Weights of a small image classifier: 17000 steps, held-out accuracy 81%.
Rows from block 2 of a small image classifier, named by matrix and row number. Rows with one number belong to one neuron. Each number is 200 + 20 x the weight over its row's rms, rounded and kept within 0 to 999. All counts start at 0. After the name is the row's rms in percent of the matrix's.
After each neuron's rows are labels from the 100 images, of 14976, where the neuron reaches its highest value: "strongest on" is what is common among them. Only what is clearly more common there than usual is listed. The data: retinal OCT scans (Kermany 2017). In brackets: how many of the 100.
# fc1: MLP up (model.blocks.2.mlp.fc1.weight, 768x384), inputs 0-76
# fc2: MLP down (model.blocks.2.mlp.fc2.weight, 384x768, transposed), outputs 0-76

fc1.666,172,207,199,207,210,192,185,185,213,187,225,200,215,167,214,212,175,174,217,229,169,194,227,213,208,201,215,182,180,194,207,200,217,217,255,203,210,206,192,196,182,184,210,203,201,208,171,225,177,201,201,218,227,196,217,192,218,168,166,222,179,213,208,196,215,189,210,201,222,211,229,214,229,213,224,189,191,213
fc2.666,220,205,219,192,183,190,218,204,197,203,184,215,190,208,204,222,191,230,210,198,211,180,169,199,189,203,206,220,205,220,204,230,194,224,215,200,191,218,195,204,211,208,182,203,186,195,199,194,195,199,186,212,209,197,197,206,204,214,210,219,205,214,181,204,219,222,173,205,216,164,169,201,197,214,205,201,194,200
strongest on: finding: choroidal neovascularization (92)

fc1.159,198,223,212,213,210,201,191,217,214,225,199,191,187,199,209,246,159,218,196,240,200,211,206,199,209,222,195,217,214,193,202,210,150,242,223,222,186,191,197,222,210,180,205,226,161,193,168,207,174,202,226,208,175,177,199,193,194,193,207,227,190,216,194,179,220,203,211,207,219,187,195,242,218,198,214,217,224,182
fc2.159,237,204,199,221,233,191,170,215,186,206,215,193,219,197,226,197,197,163,180,215,198,215,198,193,207,208,181,179,209,194,195,177,199,165,190,226,202,180,204,207,181,210,229,216,214,197,186,190,162,170,201,166,181,206,175,166,218,180,176,166,224,180,220,189,191,194,217,199,189,239,222,231,211,213,200,226,219,181
strongest on: finding: choroidal neovascularization (98)

fc1.711,204,207,208,196,210,195,185,193,211,181,211,205,207,178,218,216,181,180,213,225,164,195,225,199,206,202,233,177,177,199,198,181,218,221,235,208,208,189,184,198,187,187,212,206,208,199,172,224,171,205,202,213,223,192,229,190,219,171,166,220,173,196,212,210,203,193,210,200,239,220,231,209,229,205,233,188,176,209
fc2.711,222,198,212,200,179,183,225,200,187,212,195,218,196,208,207,215,195,226,206,195,211,186,182,199,188,197,203,215,209,231,196,224,193,210,213,198,200,232,204,192,215,215,179,194,187,197,201,191,188,198,188,213,208,199,189,205,204,219,212,215,195,223,184,213,223,203,172,204,205,166,176,203,207,214,198,200,200,194
strongest on: finding: choroidal neovascularization (88)

fc1.640,173,201,185,240,177,178,195,119,188,236,195,191,173,195,200,199,200,222,197,198,180,231,189,187,188,218,176,207,204,155,208,207,184,195,192,224,191,210,198,222,191,185,194,200,191,205,207,188,163,217,215,211,199,171,186,183,194,202,211,204,193,225,202,191,176,186,244,229,225,167,175,250,196,181,195,216,214,192
fc2.640,148,181,211,208,221,221,205,206,252,216,187,203,202,188,189,178,203,181,186,217,192,196,201,206,203,178,171,190,187,190,225,189,221,180,208,229,240,167,199,198,153,186,180,207,221,178,164,215,233,164,196,182,213,206,226,172,220,184,193,189,222,139,199,197,171,217,190,200,191,228,257,174,208,228,216,215,201,201
strongest on: finding: choroidal neovascularization (98)

fc1.66,182,208,209,201,213,189,185,181,206,184,210,204,202,180,214,215,180,175,219,223,171,193,227,209,215,196,223,172,182,200,207,185,213,222,237,199,214,195,194,193,191,182,220,197,211,213,164,223,175,206,206,211,210,198,223,196,212,170,173,216,171,202,198,203,217,189,217,203,220,214,235,204,223,203,228,190,179,211
fc2.66,224,199,209,203,178,195,220,200,195,204,184,208,197,205,198,216,197,232,211,198,210,183,175,194,184,203,204,219,205,223,204,234,197,220,209,205,188,218,189,197,213,211,179,208,185,192,195,201,193,205,196,217,205,196,192,208,205,210,211,227,204,217,185,205,223,210,175,205,218,170,174,205,201,215,209,200,201,203
strongest on: finding: choroidal neovascularization (89)

fc1.637,230,241,213,212,203,199,182,209,215,213,183,198,179,193,208,249,173,212,206,222,201,211,209,196,210,217,209,206,210,193,208,233,166,246,222,206,182,197,188,216,212,176,185,222,171,192,177,216,165,211,224,224,190,174,200,194,179,195,219,227,183,222,204,192,214,192,200,204,231,181,193,239,224,198,209,200,221,189
fc2.637,259,197,192,221,235,185,174,219,180,212,225,190,223,195,220,200,192,172,180,216,205,216,193,189,200,202,181,191,210,186,203,179,192,166,198,231,209,188,205,209,180,212,229,207,204,204,181,173,166,173,207,168,181,204,162,168,229,180,175,175,230,193,218,184,192,199,211,199,187,226,229,227,209,205,203,222,226,179
strongest on: finding: choroidal neovascularization (98)

fc1.81,123,193,200,233,189,192,196,133,178,215,190,176,191,189,199,196,234,208,205,184,176,226,199,188,198,224,181,191,215,157,196,217,203,199,177,212,180,175,190,206,168,199,189,213,210,242,231,201,169,209,205,245,182,174,187,207,171,201,211,210,183,211,211,192,180,192,239,237,223,192,164,257,153,196,209,223,208,203
fc2.81,095,184,244,188,214,217,195,208,236,190,195,179,197,172,202,214,222,191,218,226,208,195,196,179,193,189,218,193,169,208,228,199,213,168,222,193,222,191,195,201,149,175,181,205,200,190,179,208,241,195,183,194,225,181,233,194,189,181,211,224,192,158,200,203,197,181,186,215,205,209,245,182,215,202,218,201,177,197
strongest on: finding: choroidal neovascularization (97)

fc1.545,293,217,211,220,212,227,194,204,209,207,205,198,234,189,190,227,175,192,211,240,216,193,224,195,212,198,199,212,229,188,213,202,180,207,203,191,196,208,193,197,206,178,209,203,169,198,155,203,283,178,199,187,188,234,174,211,199,187,179,204,198,203,214,190,242,186,213,155,195,202,193,141,211,193,207,214,211,166
fc2.545,297,214,212,192,201,196,212,164,198,185,202,223,184,242,198,204,242,193,223,178,190,186,208,196,203,196,202,167,187,185,203,200,234,214,215,166,190,207,199,170,226,208,211,220,214,206,207,205,208,236,172,202,225,228,241,211,178,193,196,220,184,220,200,201,204,198,235,204,220,196,193,183,198,208,201,170,171,225
strongest on: finding: normal (94)

fc1.352,349,229,198,203,192,204,206,212,210,200,195,170,191,175,215,229,191,201,200,225,209,242,190,198,194,202,208,229,205,205,227,204,151,236,212,226,206,199,184,246,204,207,181,212,180,192,179,214,176,182,237,192,144,159,201,208,208,188,201,232,211,223,196,174,206,195,194,202,214,163,190,226,226,217,214,201,198,185
fc2.352,388,195,211,216,254,198,185,212,185,222,231,184,232,185,214,208,186,169,179,223,201,216,211,179,205,220,175,196,214,192,188,169,180,173,189,225,224,183,211,215,169,202,238,212,212,217,201,181,184,162,213,179,184,196,172,181,228,174,199,161,198,186,233,195,201,200,215,191,188,238,222,204,209,185,208,228,231,186
strongest on: finding: choroidal neovascularization (99)

fc1.625,143,217,200,244,187,183,197,154,185,246,201,200,186,214,214,194,216,222,211,194,172,210,187,180,160,221,185,204,204,154,216,229,177,210,190,214,192,211,198,201,191,200,197,199,212,223,213,186,153,198,179,239,186,177,202,193,184,209,224,203,191,217,215,176,182,184,251,252,214,172,178,266,205,195,186,218,212,198
fc2.625,114,169,222,192,216,220,188,224,260,184,194,217,206,178,204,183,214,175,210,216,198,189,199,197,214,170,201,179,158,213,207,214,221,182,222,201,230,191,191,183,167,200,201,189,223,192,165,211,230,180,197,190,222,194,219,192,194,191,184,192,201,158,207,217,197,201,196,223,194,221,249,173,219,228,204,210,200,209
strongest on: finding: choroidal neovascularization (98)

fc1.117,310,217,209,219,202,224,202,205,212,200,213,202,232,191,193,219,178,189,210,239,222,188,227,191,218,199,196,222,228,184,210,199,167,214,199,187,197,208,195,195,193,179,211,201,165,205,151,200,279,179,194,199,193,238,180,214,200,192,175,205,198,201,216,190,246,180,227,159,196,203,201,146,213,197,218,211,224,172
fc2.117,326,208,208,184,200,192,197,167,201,176,194,225,180,241,207,197,235,195,225,178,197,184,204,201,201,194,202,170,180,197,206,206,245,219,216,168,181,198,203,169,232,208,210,222,216,200,207,209,208,236,176,199,222,227,242,207,180,196,198,218,191,217,195,191,198,206,228,209,223,189,189,176,205,197,196,174,169,224
strongest on: finding: normal (91)

fc1.414,191,210,204,203,215,196,182,188,218,187,229,201,201,181,222,212,189,175,215,224,178,199,241,214,223,199,223,180,173,188,204,193,215,218,236,201,207,196,196,192,197,176,223,192,209,205,165,220,169,203,200,208,218,196,213,185,221,179,166,211,176,205,209,207,212,192,207,194,227,226,245,216,233,204,207,184,187,214
fc2.414,233,189,215,207,178,198,224,208,203,198,180,211,195,205,199,220,191,231,213,195,210,190,170,200,188,205,208,217,201,221,202,234,195,216,211,205,195,216,188,191,206,212,175,207,183,188,201,199,196,198,192,215,204,198,196,213,202,210,207,227,202,215,181,208,219,210,178,207,212,163,179,196,197,212,205,205,192,204
strongest on: finding: choroidal neovascularization (82)

fc1.434,206,211,206,196,210,194,197,185,213,178,224,198,206,192,215,203,190,174,208,217,174,186,243,217,228,189,218,174,175,188,210,182,215,218,240,185,219,206,205,191,201,184,229,179,195,210,160,222,179,205,200,201,225,201,212,186,224,177,182,202,167,202,202,206,218,186,206,192,208,222,242,204,227,209,204,182,185,220
fc2.434,248,201,215,197,179,201,220,210,201,197,181,202,192,201,200,227,195,236,221,196,206,186,168,197,185,206,213,219,194,215,203,232,199,217,219,204,190,213,179,201,202,214,166,210,189,195,209,206,206,204,199,215,201,193,199,218,202,205,212,238,211,212,186,208,212,207,179,205,225,165,178,199,198,207,213,199,187,204
strongest on: finding: choroidal neovascularization (67); finding: diabetic macular edema (28)

fc1.118,094,191,222,208,209,180,219,175,193,251,191,196,208,213,182,216,192,219,190,212,203,220,207,196,209,217,139,223,246,166,192,205,180,212,198,207,172,210,220,208,206,174,215,177,180,210,204,188,284,197,212,195,195,232,173,186,207,202,200,192,189,201,208,180,201,209,221,173,203,180,200,133,191,192,179,222,206,200
fc2.118,088,191,187,207,198,201,223,218,204,200,202,215,200,200,199,177,188,229,188,226,190,194,201,210,202,202,181,209,211,219,196,208,185,214,206,198,198,215,218,200,206,196,190,184,174,202,210,211,174,206,210,205,189,203,174,192,213,225,223,187,217,190,192,193,203,203,168,157,177,217,221,225,207,208,198,215,224,189
strongest on: finding: normal (100)

fc1.532,193,210,204,193,214,187,193,188,207,179,220,211,207,194,211,213,182,171,205,228,175,190,238,217,220,196,217,180,184,195,203,196,222,219,238,195,217,204,202,197,199,184,216,179,194,206,166,212,173,211,200,205,219,194,212,192,223,181,176,207,166,209,198,205,223,181,206,193,210,227,241,201,222,205,203,178,185,209
fc2.532,239,194,218,199,179,203,218,204,204,203,176,208,199,204,202,219,189,235,218,193,199,190,171,194,176,205,210,219,203,222,209,231,192,217,206,215,192,203,182,194,205,217,179,209,198,192,202,202,197,202,199,221,206,195,196,213,199,207,213,236,205,203,192,208,211,205,177,206,216,159,176,199,194,210,215,205,185,211
strongest on: finding: choroidal neovascularization (75)

fc1.95,144,183,224,235,222,207,213,174,170,233,205,178,201,192,214,209,210,209,181,200,188,201,196,189,187,223,163,191,220,161,193,188,175,213,210,236,206,214,210,219,180,217,210,199,203,244,214,177,185,197,198,194,199,190,178,188,209,209,200,201,200,204,209,185,184,202,233,253,195,192,207,233,188,177,211,248,217,190
fc2.95,169,198,192,200,193,189,144,206,211,193,201,208,198,219,202,198,210,171,193,200,216,226,197,224,217,185,177,190,224,183,193,201,220,166,187,186,190,191,184,199,235,175,205,243,201,179,183,219,157,210,213,166,181,203,215,186,196,178,175,184,211,169,204,183,200,193,207,206,203,238,207,231,213,218,181,170,209,207
strongest on: finding: choroidal neovascularization (94)

fc1.152,201,221,184,230,186,180,201,113,186,216,203,192,159,189,170,196,217,216,195,198,195,230,201,173,200,222,166,209,210,138,213,190,195,212,210,204,173,211,222,220,195,199,200,208,180,210,208,200,181,220,213,213,183,187,196,181,192,195,207,199,189,243,182,174,190,186,239,193,212,178,171,235,165,166,209,206,200,209
fc2.152,146,181,184,205,224,243,197,192,222,211,205,203,222,193,193,183,206,175,176,234,168,192,203,196,204,189,177,191,178,181,215,161,211,152,211,203,231,162,194,199,169,189,192,211,204,200,165,211,237,188,199,187,206,219,226,181,213,186,186,180,193,152,201,206,173,173,211,192,189,248,246,165,194,222,204,218,202,214
strongest on: finding: choroidal neovascularization (99)

fc1.198,119,224,211,236,210,196,192,162,183,239,204,201,205,223,201,229,192,227,195,216,205,203,210,173,197,207,178,218,248,176,199,207,187,217,184,203,176,209,202,202,207,179,204,207,162,204,191,186,270,196,187,209,183,227,170,189,211,224,206,200,187,210,214,188,227,214,264,179,205,170,183,153,188,162,177,217,233,169
fc2.198,088,160,214,205,189,185,209,241,203,218,192,190,194,209,196,193,170,221,186,223,197,237,176,223,172,225,192,192,202,232,211,216,185,220,192,247,196,202,186,239,174,211,179,204,215,203,203,202,168,187,229,191,178,160,191,192,234,211,206,172,224,167,195,201,187,213,135,178,189,214,224,227,191,220,203,234,201,194
strongest on: finding: normal (98)

fc1.163,195,206,207,189,209,195,195,190,203,187,228,196,210,185,209,204,180,183,214,223,183,187,238,204,212,199,220,172,178,192,209,181,218,220,228,196,219,196,201,190,204,183,218,176,198,213,168,218,176,214,204,209,224,206,221,192,213,185,177,209,161,217,205,202,214,180,207,200,208,214,240,209,230,207,211,179,186,208
fc2.163,238,201,214,196,182,195,213,201,206,204,177,204,195,206,203,217,193,233,216,194,210,193,169,193,183,196,210,221,199,220,202,234,198,221,220,208,194,219,182,197,210,217,178,211,190,192,200,209,198,200,192,213,203,198,198,204,201,210,211,232,203,211,180,201,210,207,183,198,224,162,174,202,197,208,207,204,191,203
strongest on: finding: choroidal neovascularization (88)

fc1.140,147,239,203,218,208,169,201,168,197,219,216,204,177,223,225,220,220,214,215,239,158,208,222,183,204,229,185,179,224,174,199,209,191,220,216,188,161,236,218,196,202,187,209,200,162,233,200,186,164,214,187,242,197,196,188,195,159,199,197,196,181,216,200,176,208,164,229,242,201,209,194,261,197,179,192,227,210,175
fc2.140,186,186,176,216,193,190,160,181,189,224,191,211,218,216,189,182,195,175,187,183,215,206,180,207,190,212,159,199,222,184,211,186,207,177,183,218,200,186,212,197,218,196,211,204,208,179,191,187,169,199,203,153,188,228,191,180,220,199,174,170,228,201,198,182,188,204,227,162,195,204,197,224,193,225,175,197,211,199
strongest on: finding: choroidal neovascularization (98)

fc1.525,163,229,199,218,179,196,206,181,223,224,185,211,170,220,214,207,197,236,201,218,169,193,206,207,204,210,183,192,216,190,185,245,183,240,226,197,165,214,212,200,225,160,187,202,172,200,167,232,154,229,206,245,214,176,211,179,162,210,232,198,179,212,192,204,201,194,206,233,207,201,185,244,212,206,182,198,221,194
fc2.525,157,204,182,205,206,171,168,213,197,211,214,180,207,199,209,183,182,167,182,200,229,216,178,201,208,206,182,190,216,193,198,183,196,165,189,225,222,193,225,214,191,202,214,189,196,199,168,178,169,188,210,151,178,205,177,179,233,183,167,197,236,209,204,178,203,203,202,178,194,228,219,214,225,212,199,208,215,190
strongest on: finding: choroidal neovascularization (94)

fc1.491,197,202,200,192,217,186,202,184,209,190,228,216,214,178,214,213,188,171,217,218,175,198,230,220,216,191,217,184,175,189,221,194,214,219,246,185,215,207,198,186,192,185,222,187,200,204,166,223,178,201,203,205,224,200,212,191,216,182,184,211,172,210,205,196,213,178,214,187,209,219,240,208,228,205,207,179,188,213
fc2.491,243,203,214,199,176,199,218,206,207,198,171,209,194,204,198,221,192,233,215,197,208,187,169,200,179,201,210,227,201,221,202,234,194,221,212,211,191,205,188,201,206,215,177,211,187,189,204,204,198,207,196,222,207,196,198,208,202,212,209,229,206,206,184,201,206,210,184,201,221,163,178,203,198,206,211,203,187,205
strongest on: finding: choroidal neovascularization (82)

fc1.295,189,213,200,199,208,204,184,183,222,187,216,213,207,188,212,218,181,177,217,229,167,197,232,204,211,193,221,176,177,190,211,189,221,225,243,196,214,199,192,195,194,182,209,194,192,199,167,228,156,194,206,215,225,197,213,185,214,178,168,212,169,208,193,204,211,186,217,192,217,226,233,211,227,201,217,180,184,213
fc2.295,224,196,215,194,185,190,217,206,190,207,188,215,191,209,208,220,189,222,214,186,213,187,174,201,190,204,207,216,207,228,198,227,188,218,220,205,192,221,189,198,208,218,186,197,193,193,207,205,196,200,190,218,200,196,194,204,199,221,213,227,207,216,186,207,217,211,169,209,210,160,178,202,195,207,207,207,191,197
strongest on: finding: choroidal neovascularization (90)

fc1.474,161,189,201,193,174,230,164,203,200,195,164,201,208,201,185,204,187,238,174,230,195,212,206,198,190,221,189,197,206,204,156,176,210,216,188,166,187,185,196,202,214,173,154,221,161,173,205,219,153,222,228,203,195,174,223,197,157,194,229,194,192,181,202,196,175,204,192,217,220,219,190,250,186,190,192,180,200,226
fc2.474,238,225,177,184,229,159,193,221,191,189,239,204,206,209,217,196,222,139,194,192,207,203,206,195,227,189,198,177,201,214,195,178,207,183,197,185,205,206,221,185,215,212,257,178,212,237,201,168,188,195,200,137,208,222,193,202,203,193,200,170,216,222,227,204,215,201,211,166,170,239,230,195,205,189,192,187,204,200
strongest on: finding: choroidal neovascularization (88)

fc1.576,192,215,185,230,176,188,194,120,175,231,199,187,171,203,195,194,216,219,198,194,182,239,191,177,182,218,167,204,208,140,209,193,186,216,217,211,176,217,217,218,192,193,193,199,178,200,205,182,179,232,216,218,190,178,187,188,196,199,212,205,197,232,187,195,174,187,249,206,217,172,182,243,179,179,198,211,211,194
fc2.576,142,173,196,214,216,237,189,212,228,209,192,202,204,193,186,186,206,173,175,214,194,196,206,213,203,200,182,190,193,181,215,179,215,175,220,213,242,169,203,205,166,179,182,203,210,181,167,213,236,171,195,177,212,223,228,161,214,170,184,175,208,152,194,189,181,204,216,194,195,233,250,166,191,220,200,211,213,212
strongest on: finding: choroidal neovascularization (98)

fc1.213,062,222,202,215,157,197,204,212,189,210,194,199,193,204,202,201,198,214,191,224,164,204,234,168,205,239,185,171,269,160,191,216,170,176,177,171,157,184,187,195,219,197,212,183,166,215,210,176,230,224,210,182,200,232,224,186,170,219,198,208,192,200,192,203,192,189,248,191,212,214,181,165,172,201,167,210,200,231
fc2.213,090,198,192,189,202,210,200,199,209,209,203,218,207,217,195,201,204,211,214,204,184,199,205,202,196,200,182,193,214,199,206,191,206,202,199,185,184,205,187,190,225,194,204,197,185,200,199,195,190,208,193,194,203,226,172,199,198,214,191,197,226,201,209,186,217,193,190,187,180,207,213,212,198,204,185,200,208,202
strongest on: finding: normal (100)

fc1.446,175,220,190,217,200,188,209,125,187,223,209,200,163,201,183,216,221,204,208,183,201,225,203,171,191,203,168,194,210,137,224,195,195,206,220,190,180,232,213,211,198,193,221,214,182,199,219,179,182,237,206,212,184,188,199,179,187,201,204,196,184,234,186,163,201,190,256,192,207,183,183,227,175,156,195,191,205,201
fc2.446,133,175,202,209,232,225,198,189,213,206,217,219,220,201,194,182,231,156,185,216,176,194,199,195,205,183,182,173,188,186,212,165,215,157,205,196,227,182,210,202,168,185,203,195,229,196,172,206,239,179,198,176,221,231,237,170,204,180,201,160,196,150,208,207,186,180,216,209,195,240,248,159,205,219,196,209,207,218
strongest on: finding: choroidal neovascularization (97)

fc1.480,091,185,233,233,198,211,215,155,193,235,198,196,218,219,200,196,187,233,195,205,210,188,202,186,204,216,149,229,253,176,226,187,167,228,177,192,192,208,219,208,195,178,193,194,189,210,194,179,307,200,201,207,197,233,175,189,202,216,208,182,214,206,199,186,208,191,221,180,181,188,194,123,177,194,170,230,204,187
fc2.480,082,178,195,204,181,190,215,217,192,236,205,208,219,200,207,189,177,215,189,217,220,194,191,206,195,205,173,208,218,204,213,217,174,205,208,222,202,207,217,202,204,205,187,191,174,200,204,180,173,192,209,197,192,223,156,190,202,213,214,174,228,179,185,186,198,220,183,171,186,206,215,247,193,202,183,225,241,193
strongest on: finding: normal (100)

fc1.653,190,235,207,217,199,167,210,153,190,223,219,184,172,196,220,220,215,204,216,214,170,222,204,176,201,224,197,180,201,157,207,206,172,224,231,207,178,226,216,220,185,198,215,194,194,224,199,184,156,215,209,230,196,177,192,180,182,196,203,226,190,245,197,180,200,190,244,235,213,182,189,254,218,171,213,214,201,188
fc2.653,157,178,210,234,218,202,186,204,231,220,204,191,200,190,195,189,196,179,187,211,201,218,189,197,188,191,184,190,204,180,209,199,213,174,212,244,232,190,198,215,153,190,193,200,212,190,164,191,251,170,217,188,191,200,203,156,233,189,168,174,212,164,201,173,178,204,216,182,179,214,248,159,201,229,211,223,210,191
strongest on: finding: choroidal neovascularization (97)

fc1.308,212,212,214,211,211,223,202,198,207,203,213,196,229,196,198,209,182,196,215,222,228,201,216,194,216,198,194,228,223,191,215,205,183,202,193,189,201,203,193,206,196,189,213,195,165,197,169,191,288,189,199,189,178,239,175,214,172,197,174,193,199,203,199,183,236,203,214,144,187,203,190,130,208,203,204,215,209,176
fc2.308,216,221,215,199,210,195,207,174,205,188,218,214,189,226,191,210,240,189,224,186,195,203,215,193,200,210,199,188,198,183,222,202,220,221,217,159,189,204,194,182,230,208,208,218,209,202,201,212,191,232,193,201,210,213,247,210,188,189,204,226,185,227,201,194,201,198,222,208,228,190,194,186,198,204,208,161,165,223
strongest on: finding: normal (93)

fc1.204,211,212,201,197,211,196,174,193,222,182,211,201,210,177,212,214,181,170,212,231,164,187,228,205,210,207,218,180,173,200,209,183,227,218,229,198,210,187,186,197,197,184,208,210,199,199,162,233,169,200,197,203,221,192,225,192,219,171,167,208,177,202,198,193,215,193,205,198,220,220,226,209,222,197,221,175,183,207
fc2.204,229,196,208,198,180,184,219,207,189,211,188,216,196,206,201,213,196,227,216,189,209,182,173,195,194,197,206,220,207,222,200,228,189,213,214,200,202,225,197,195,207,213,185,190,192,194,204,189,196,201,189,210,206,198,194,210,204,215,211,216,212,221,182,214,217,203,173,202,210,160,178,201,197,210,202,199,195,202
strongest on: finding: choroidal neovascularization (85)

fc1.561,313,222,205,218,209,232,203,203,207,206,217,201,240,189,186,214,177,191,210,232,220,186,223,198,215,200,198,218,228,185,202,192,178,213,202,194,200,207,202,194,196,183,215,200,158,200,160,203,285,177,191,194,186,232,175,214,200,186,179,198,200,214,209,191,237,184,223,155,190,208,197,141,211,200,206,215,219,169
fc2.561,332,212,211,189,194,195,195,166,200,181,194,215,185,231,203,199,238,190,228,178,192,193,200,195,194,194,202,167,185,188,206,204,237,217,213,169,180,200,201,171,232,210,210,224,220,199,204,204,205,233,177,200,221,222,243,210,184,194,196,223,189,223,198,195,199,201,233,210,223,191,188,186,200,202,204,169,173,224
strongest on: finding: normal (94)

fc1.455,231,217,216,198,200,206,192,213,217,194,201,204,228,202,187,215,186,190,212,225,223,187,211,194,225,189,201,226,227,196,212,216,185,218,204,186,201,196,189,205,203,199,210,206,176,196,173,202,296,186,208,193,186,232,187,222,162,188,178,194,204,189,200,198,243,198,201,147,193,206,197,144,222,207,217,203,202,184
fc2.455,223,211,208,187,219,197,227,172,192,195,233,223,205,221,193,196,243,175,209,186,194,201,224,190,216,201,186,185,203,184,215,182,205,211,206,155,204,216,222,177,235,201,207,209,211,203,203,204,203,232,194,203,220,210,250,196,199,194,214,210,177,229,204,200,195,187,226,209,222,195,205,169,200,191,194,160,177,231
strongest on: finding: normal (94)

fc1.228,244,233,235,198,200,183,194,204,211,211,204,196,194,190,215,247,177,215,219,228,190,214,204,186,206,215,214,202,194,193,215,239,171,243,230,184,186,211,185,223,206,188,202,224,174,212,170,208,162,201,219,237,191,182,213,201,185,200,208,224,183,225,198,184,230,192,199,232,215,173,189,239,235,186,214,212,204,189
fc2.228,256,189,190,240,218,187,185,193,179,232,226,191,224,189,198,211,186,184,168,216,224,214,186,194,209,214,164,208,220,172,212,166,181,190,221,227,227,204,226,211,181,198,223,197,179,190,167,180,192,168,211,176,182,203,156,161,242,194,184,178,217,204,186,179,199,204,214,186,188,214,229,204,213,190,194,215,224,176
strongest on: finding: choroidal neovascularization (100)

fc1.565,337,218,206,218,215,223,201,207,215,207,211,199,239,190,197,216,176,188,211,236,212,195,222,193,217,203,188,220,226,188,209,193,167,208,197,187,204,200,198,199,201,176,217,208,174,202,160,203,285,174,200,193,191,231,186,213,183,183,183,198,200,210,215,192,240,184,223,153,190,205,198,146,209,197,205,213,222,162
fc2.565,351,205,206,184,200,188,207,162,194,183,209,222,186,239,201,192,243,185,217,172,198,184,212,191,205,187,197,166,186,192,212,202,235,216,214,167,184,217,213,171,232,211,221,208,219,201,209,200,211,236,175,197,223,231,238,206,191,208,200,210,182,225,194,203,201,202,227,207,215,186,196,174,196,203,197,170,171,226
strongest on: finding: normal (93)