A small image classifier, trained from scratch.
Data: trained on retinal OCT scans (Kermany 2017), 98430 training examples, 22.1 epochs.
Rows from block 2 of a small image classifier, named by matrix and row number. Rows with one number belong to one neuron. Each number is 128 + 24 x the weight over its row's rms, rounded and kept within 0 to 255. All counts start at 0. Numbers have three digits each.
After each neuron's rows are labels from the 100 images, of 14976, where the neuron reaches its highest value: "responds to" is what is common among them. Only what is clearly more common there than usual is listed. The data: retinal OCT scans (Kermany 2017). In brackets: how many of the 100.
# fc1: MLP up (model.blocks.2.mlp.fc1.weight, 768x384), inputs 231-307
# fc2: MLP down (model.blocks.2.mlp.fc2.weight, 384x768, transposed), outputs 231-307

fc1.587:100128099126138108088132132102108145114088116115132138149091120125125105100141154114134110133134136135101127141121125160135118066142133128087120168097101119159093116144161130150144116170119143162126144157128191139234122171091136105
fc2.587:142134141148121136137105079141193119120157146110121111143168120158149160119125122156128149144117097133136138119135117108105120159082153115134135122166115163121123191111112129123153158135154137100097121129146108129028162126172125147
responds to: finding: normal (95)

fc1.605:112122125118124107139148143081147133122135101108137121120104113124178101139099097099131121145131115091127116139149186149101097155156148146127099140083107165154117129124159109115133103158126137114133109163142167109250117094130119097
fc2.605:102107114149100127158125098157160123123137116130163091125158109168154123134114137168089139141091123126094150139155118124117095146089157130135132112143126144160128135123105107163132121114144116100102130090137132129052136151126110146
responds to: finding: normal (96)

fc1.625:148078123128120107138102119119122109204160124166118059110119148153133119124107125148119123150134166095143112119191142148166089140123146126165105136112150155133115157089093113135119101139157121117148146086135101117093124115141145128
fc2.625:111164076121129148115104110153111148126115138116140147143135145156092087127125104160106129103162124120108121120128109144177179144111100121116131102129142107088116101129100180128109097118117128123127148158120134173173138091132137163
responds to: finding: choroidal neovascularization (98)

fc1.650:123131135128138104154150118091126146100117141115124126139092123147153099138104105096143141133135128100121114134132158148109104128150138142106114148106099157131108128126148115161130113181135133139112124135130180091255120122108133133
fc2.650:136106123164106140151121115126140125131152101130119093132166087153170137124133148180109153156105147136095133142163118097101090122095135137145124152143137143164099168106104107136130133122140134093147142096140119145003137148153108141
responds to: finding: normal (98)

fc1.140:116077106158116084115105087120146132171106135146129077131109128136118132140111160138103116143130140139138111116156140149164096105120138100141139145124132131151104153125122129125134147170163129118106124114161097125113130144133166105
fc2.140:112177124142162119138119133151114131102119129132154105098106103116127113133130135099172123146123127150120177163137168150137120118139117144111098142106115130112157153126199145158103094125148120137158130158116156120059134116075106117
responds to: finding: choroidal neovascularization (98)

fc1.236:154086148120138076123140097089135125131123132138131097138109148145127116123114134131110103155141146104097124155160164173120101108123117113128119160109119120139122144118132143157149116174166142141143142120137154120198120150123139109
fc2.236:171165130111141109149135149129112128121133133155143155128096130116136147109129129107089096131114131117142135142119126168138142120134105134101101145142151079083129089145165138126113137103122108163133131114114137141152126113099133095
responds to: finding: normal (100)

fc1.537:153133129122134100128137126104120172092106133106127144143100116120166130142111094130101113172144138095120110148136135158110105110173150142090124149096100110128120122139168118145137122149139131115113116141134180116255116146104155115
fc2.537:125183116143115128114127106145163110135150102128139116108144104123145134090138163180098165167090144122138092150147087084102102115129120114127131148145132144147144177118104100128125129120127145140151152133115125138000139142152110140
responds to: finding: normal (99)

fc1.163:095155135176116159154100118167142100150106123122158078111127122124117138075133167153096121120099094140141159079128097113155128137109127097131145103143108167110119156142128159111176138134154086127125136125148155132083140151093123126
fc2.163:120110134120112097126167123099137136137150134146102125132146129148152129154126103123110159134127133104106123131141160130113122131108154132131131124137116124147111130120113097155152151130096136120117133116155127126117122144148127131
responds to: finding: choroidal neovascularization (88)

fc1.66:100150136182126164154102121175138091144129120140147084108131135129119141084130163159094110127085105155135159077129085114148132132117133106137141109141126173102121164150116159124181140130150084121124140106160146131085138160111111134
fc2.66:124104126123097089130161113104136129136155140131114124132145127148146116161134105107110157135129133110107120140133162127115125134102143137130121131145117128138122123116111096143139143140103133131130130119154120113120130134148132126
responds to: finding: choroidal neovascularization (89)

fc1.434:110154133179129158154101112166136090132112132119160093107133120124121143075135169144097109114089090139146160085126099124141133140113120104117146101131117172110118162140132173113164137127150092135122133131144163133102148143092130112
fc2.434:127109132126104104130162122097141133136159137144107132131145133145155137156132108130109160129126140108103117135145150121110130136099155144129129124143125130148101122123112090155152141127110137109114128109159118125124127150157117149
responds to: finding: choroidal neovascularization (67); finding: diabetic macular edema (28)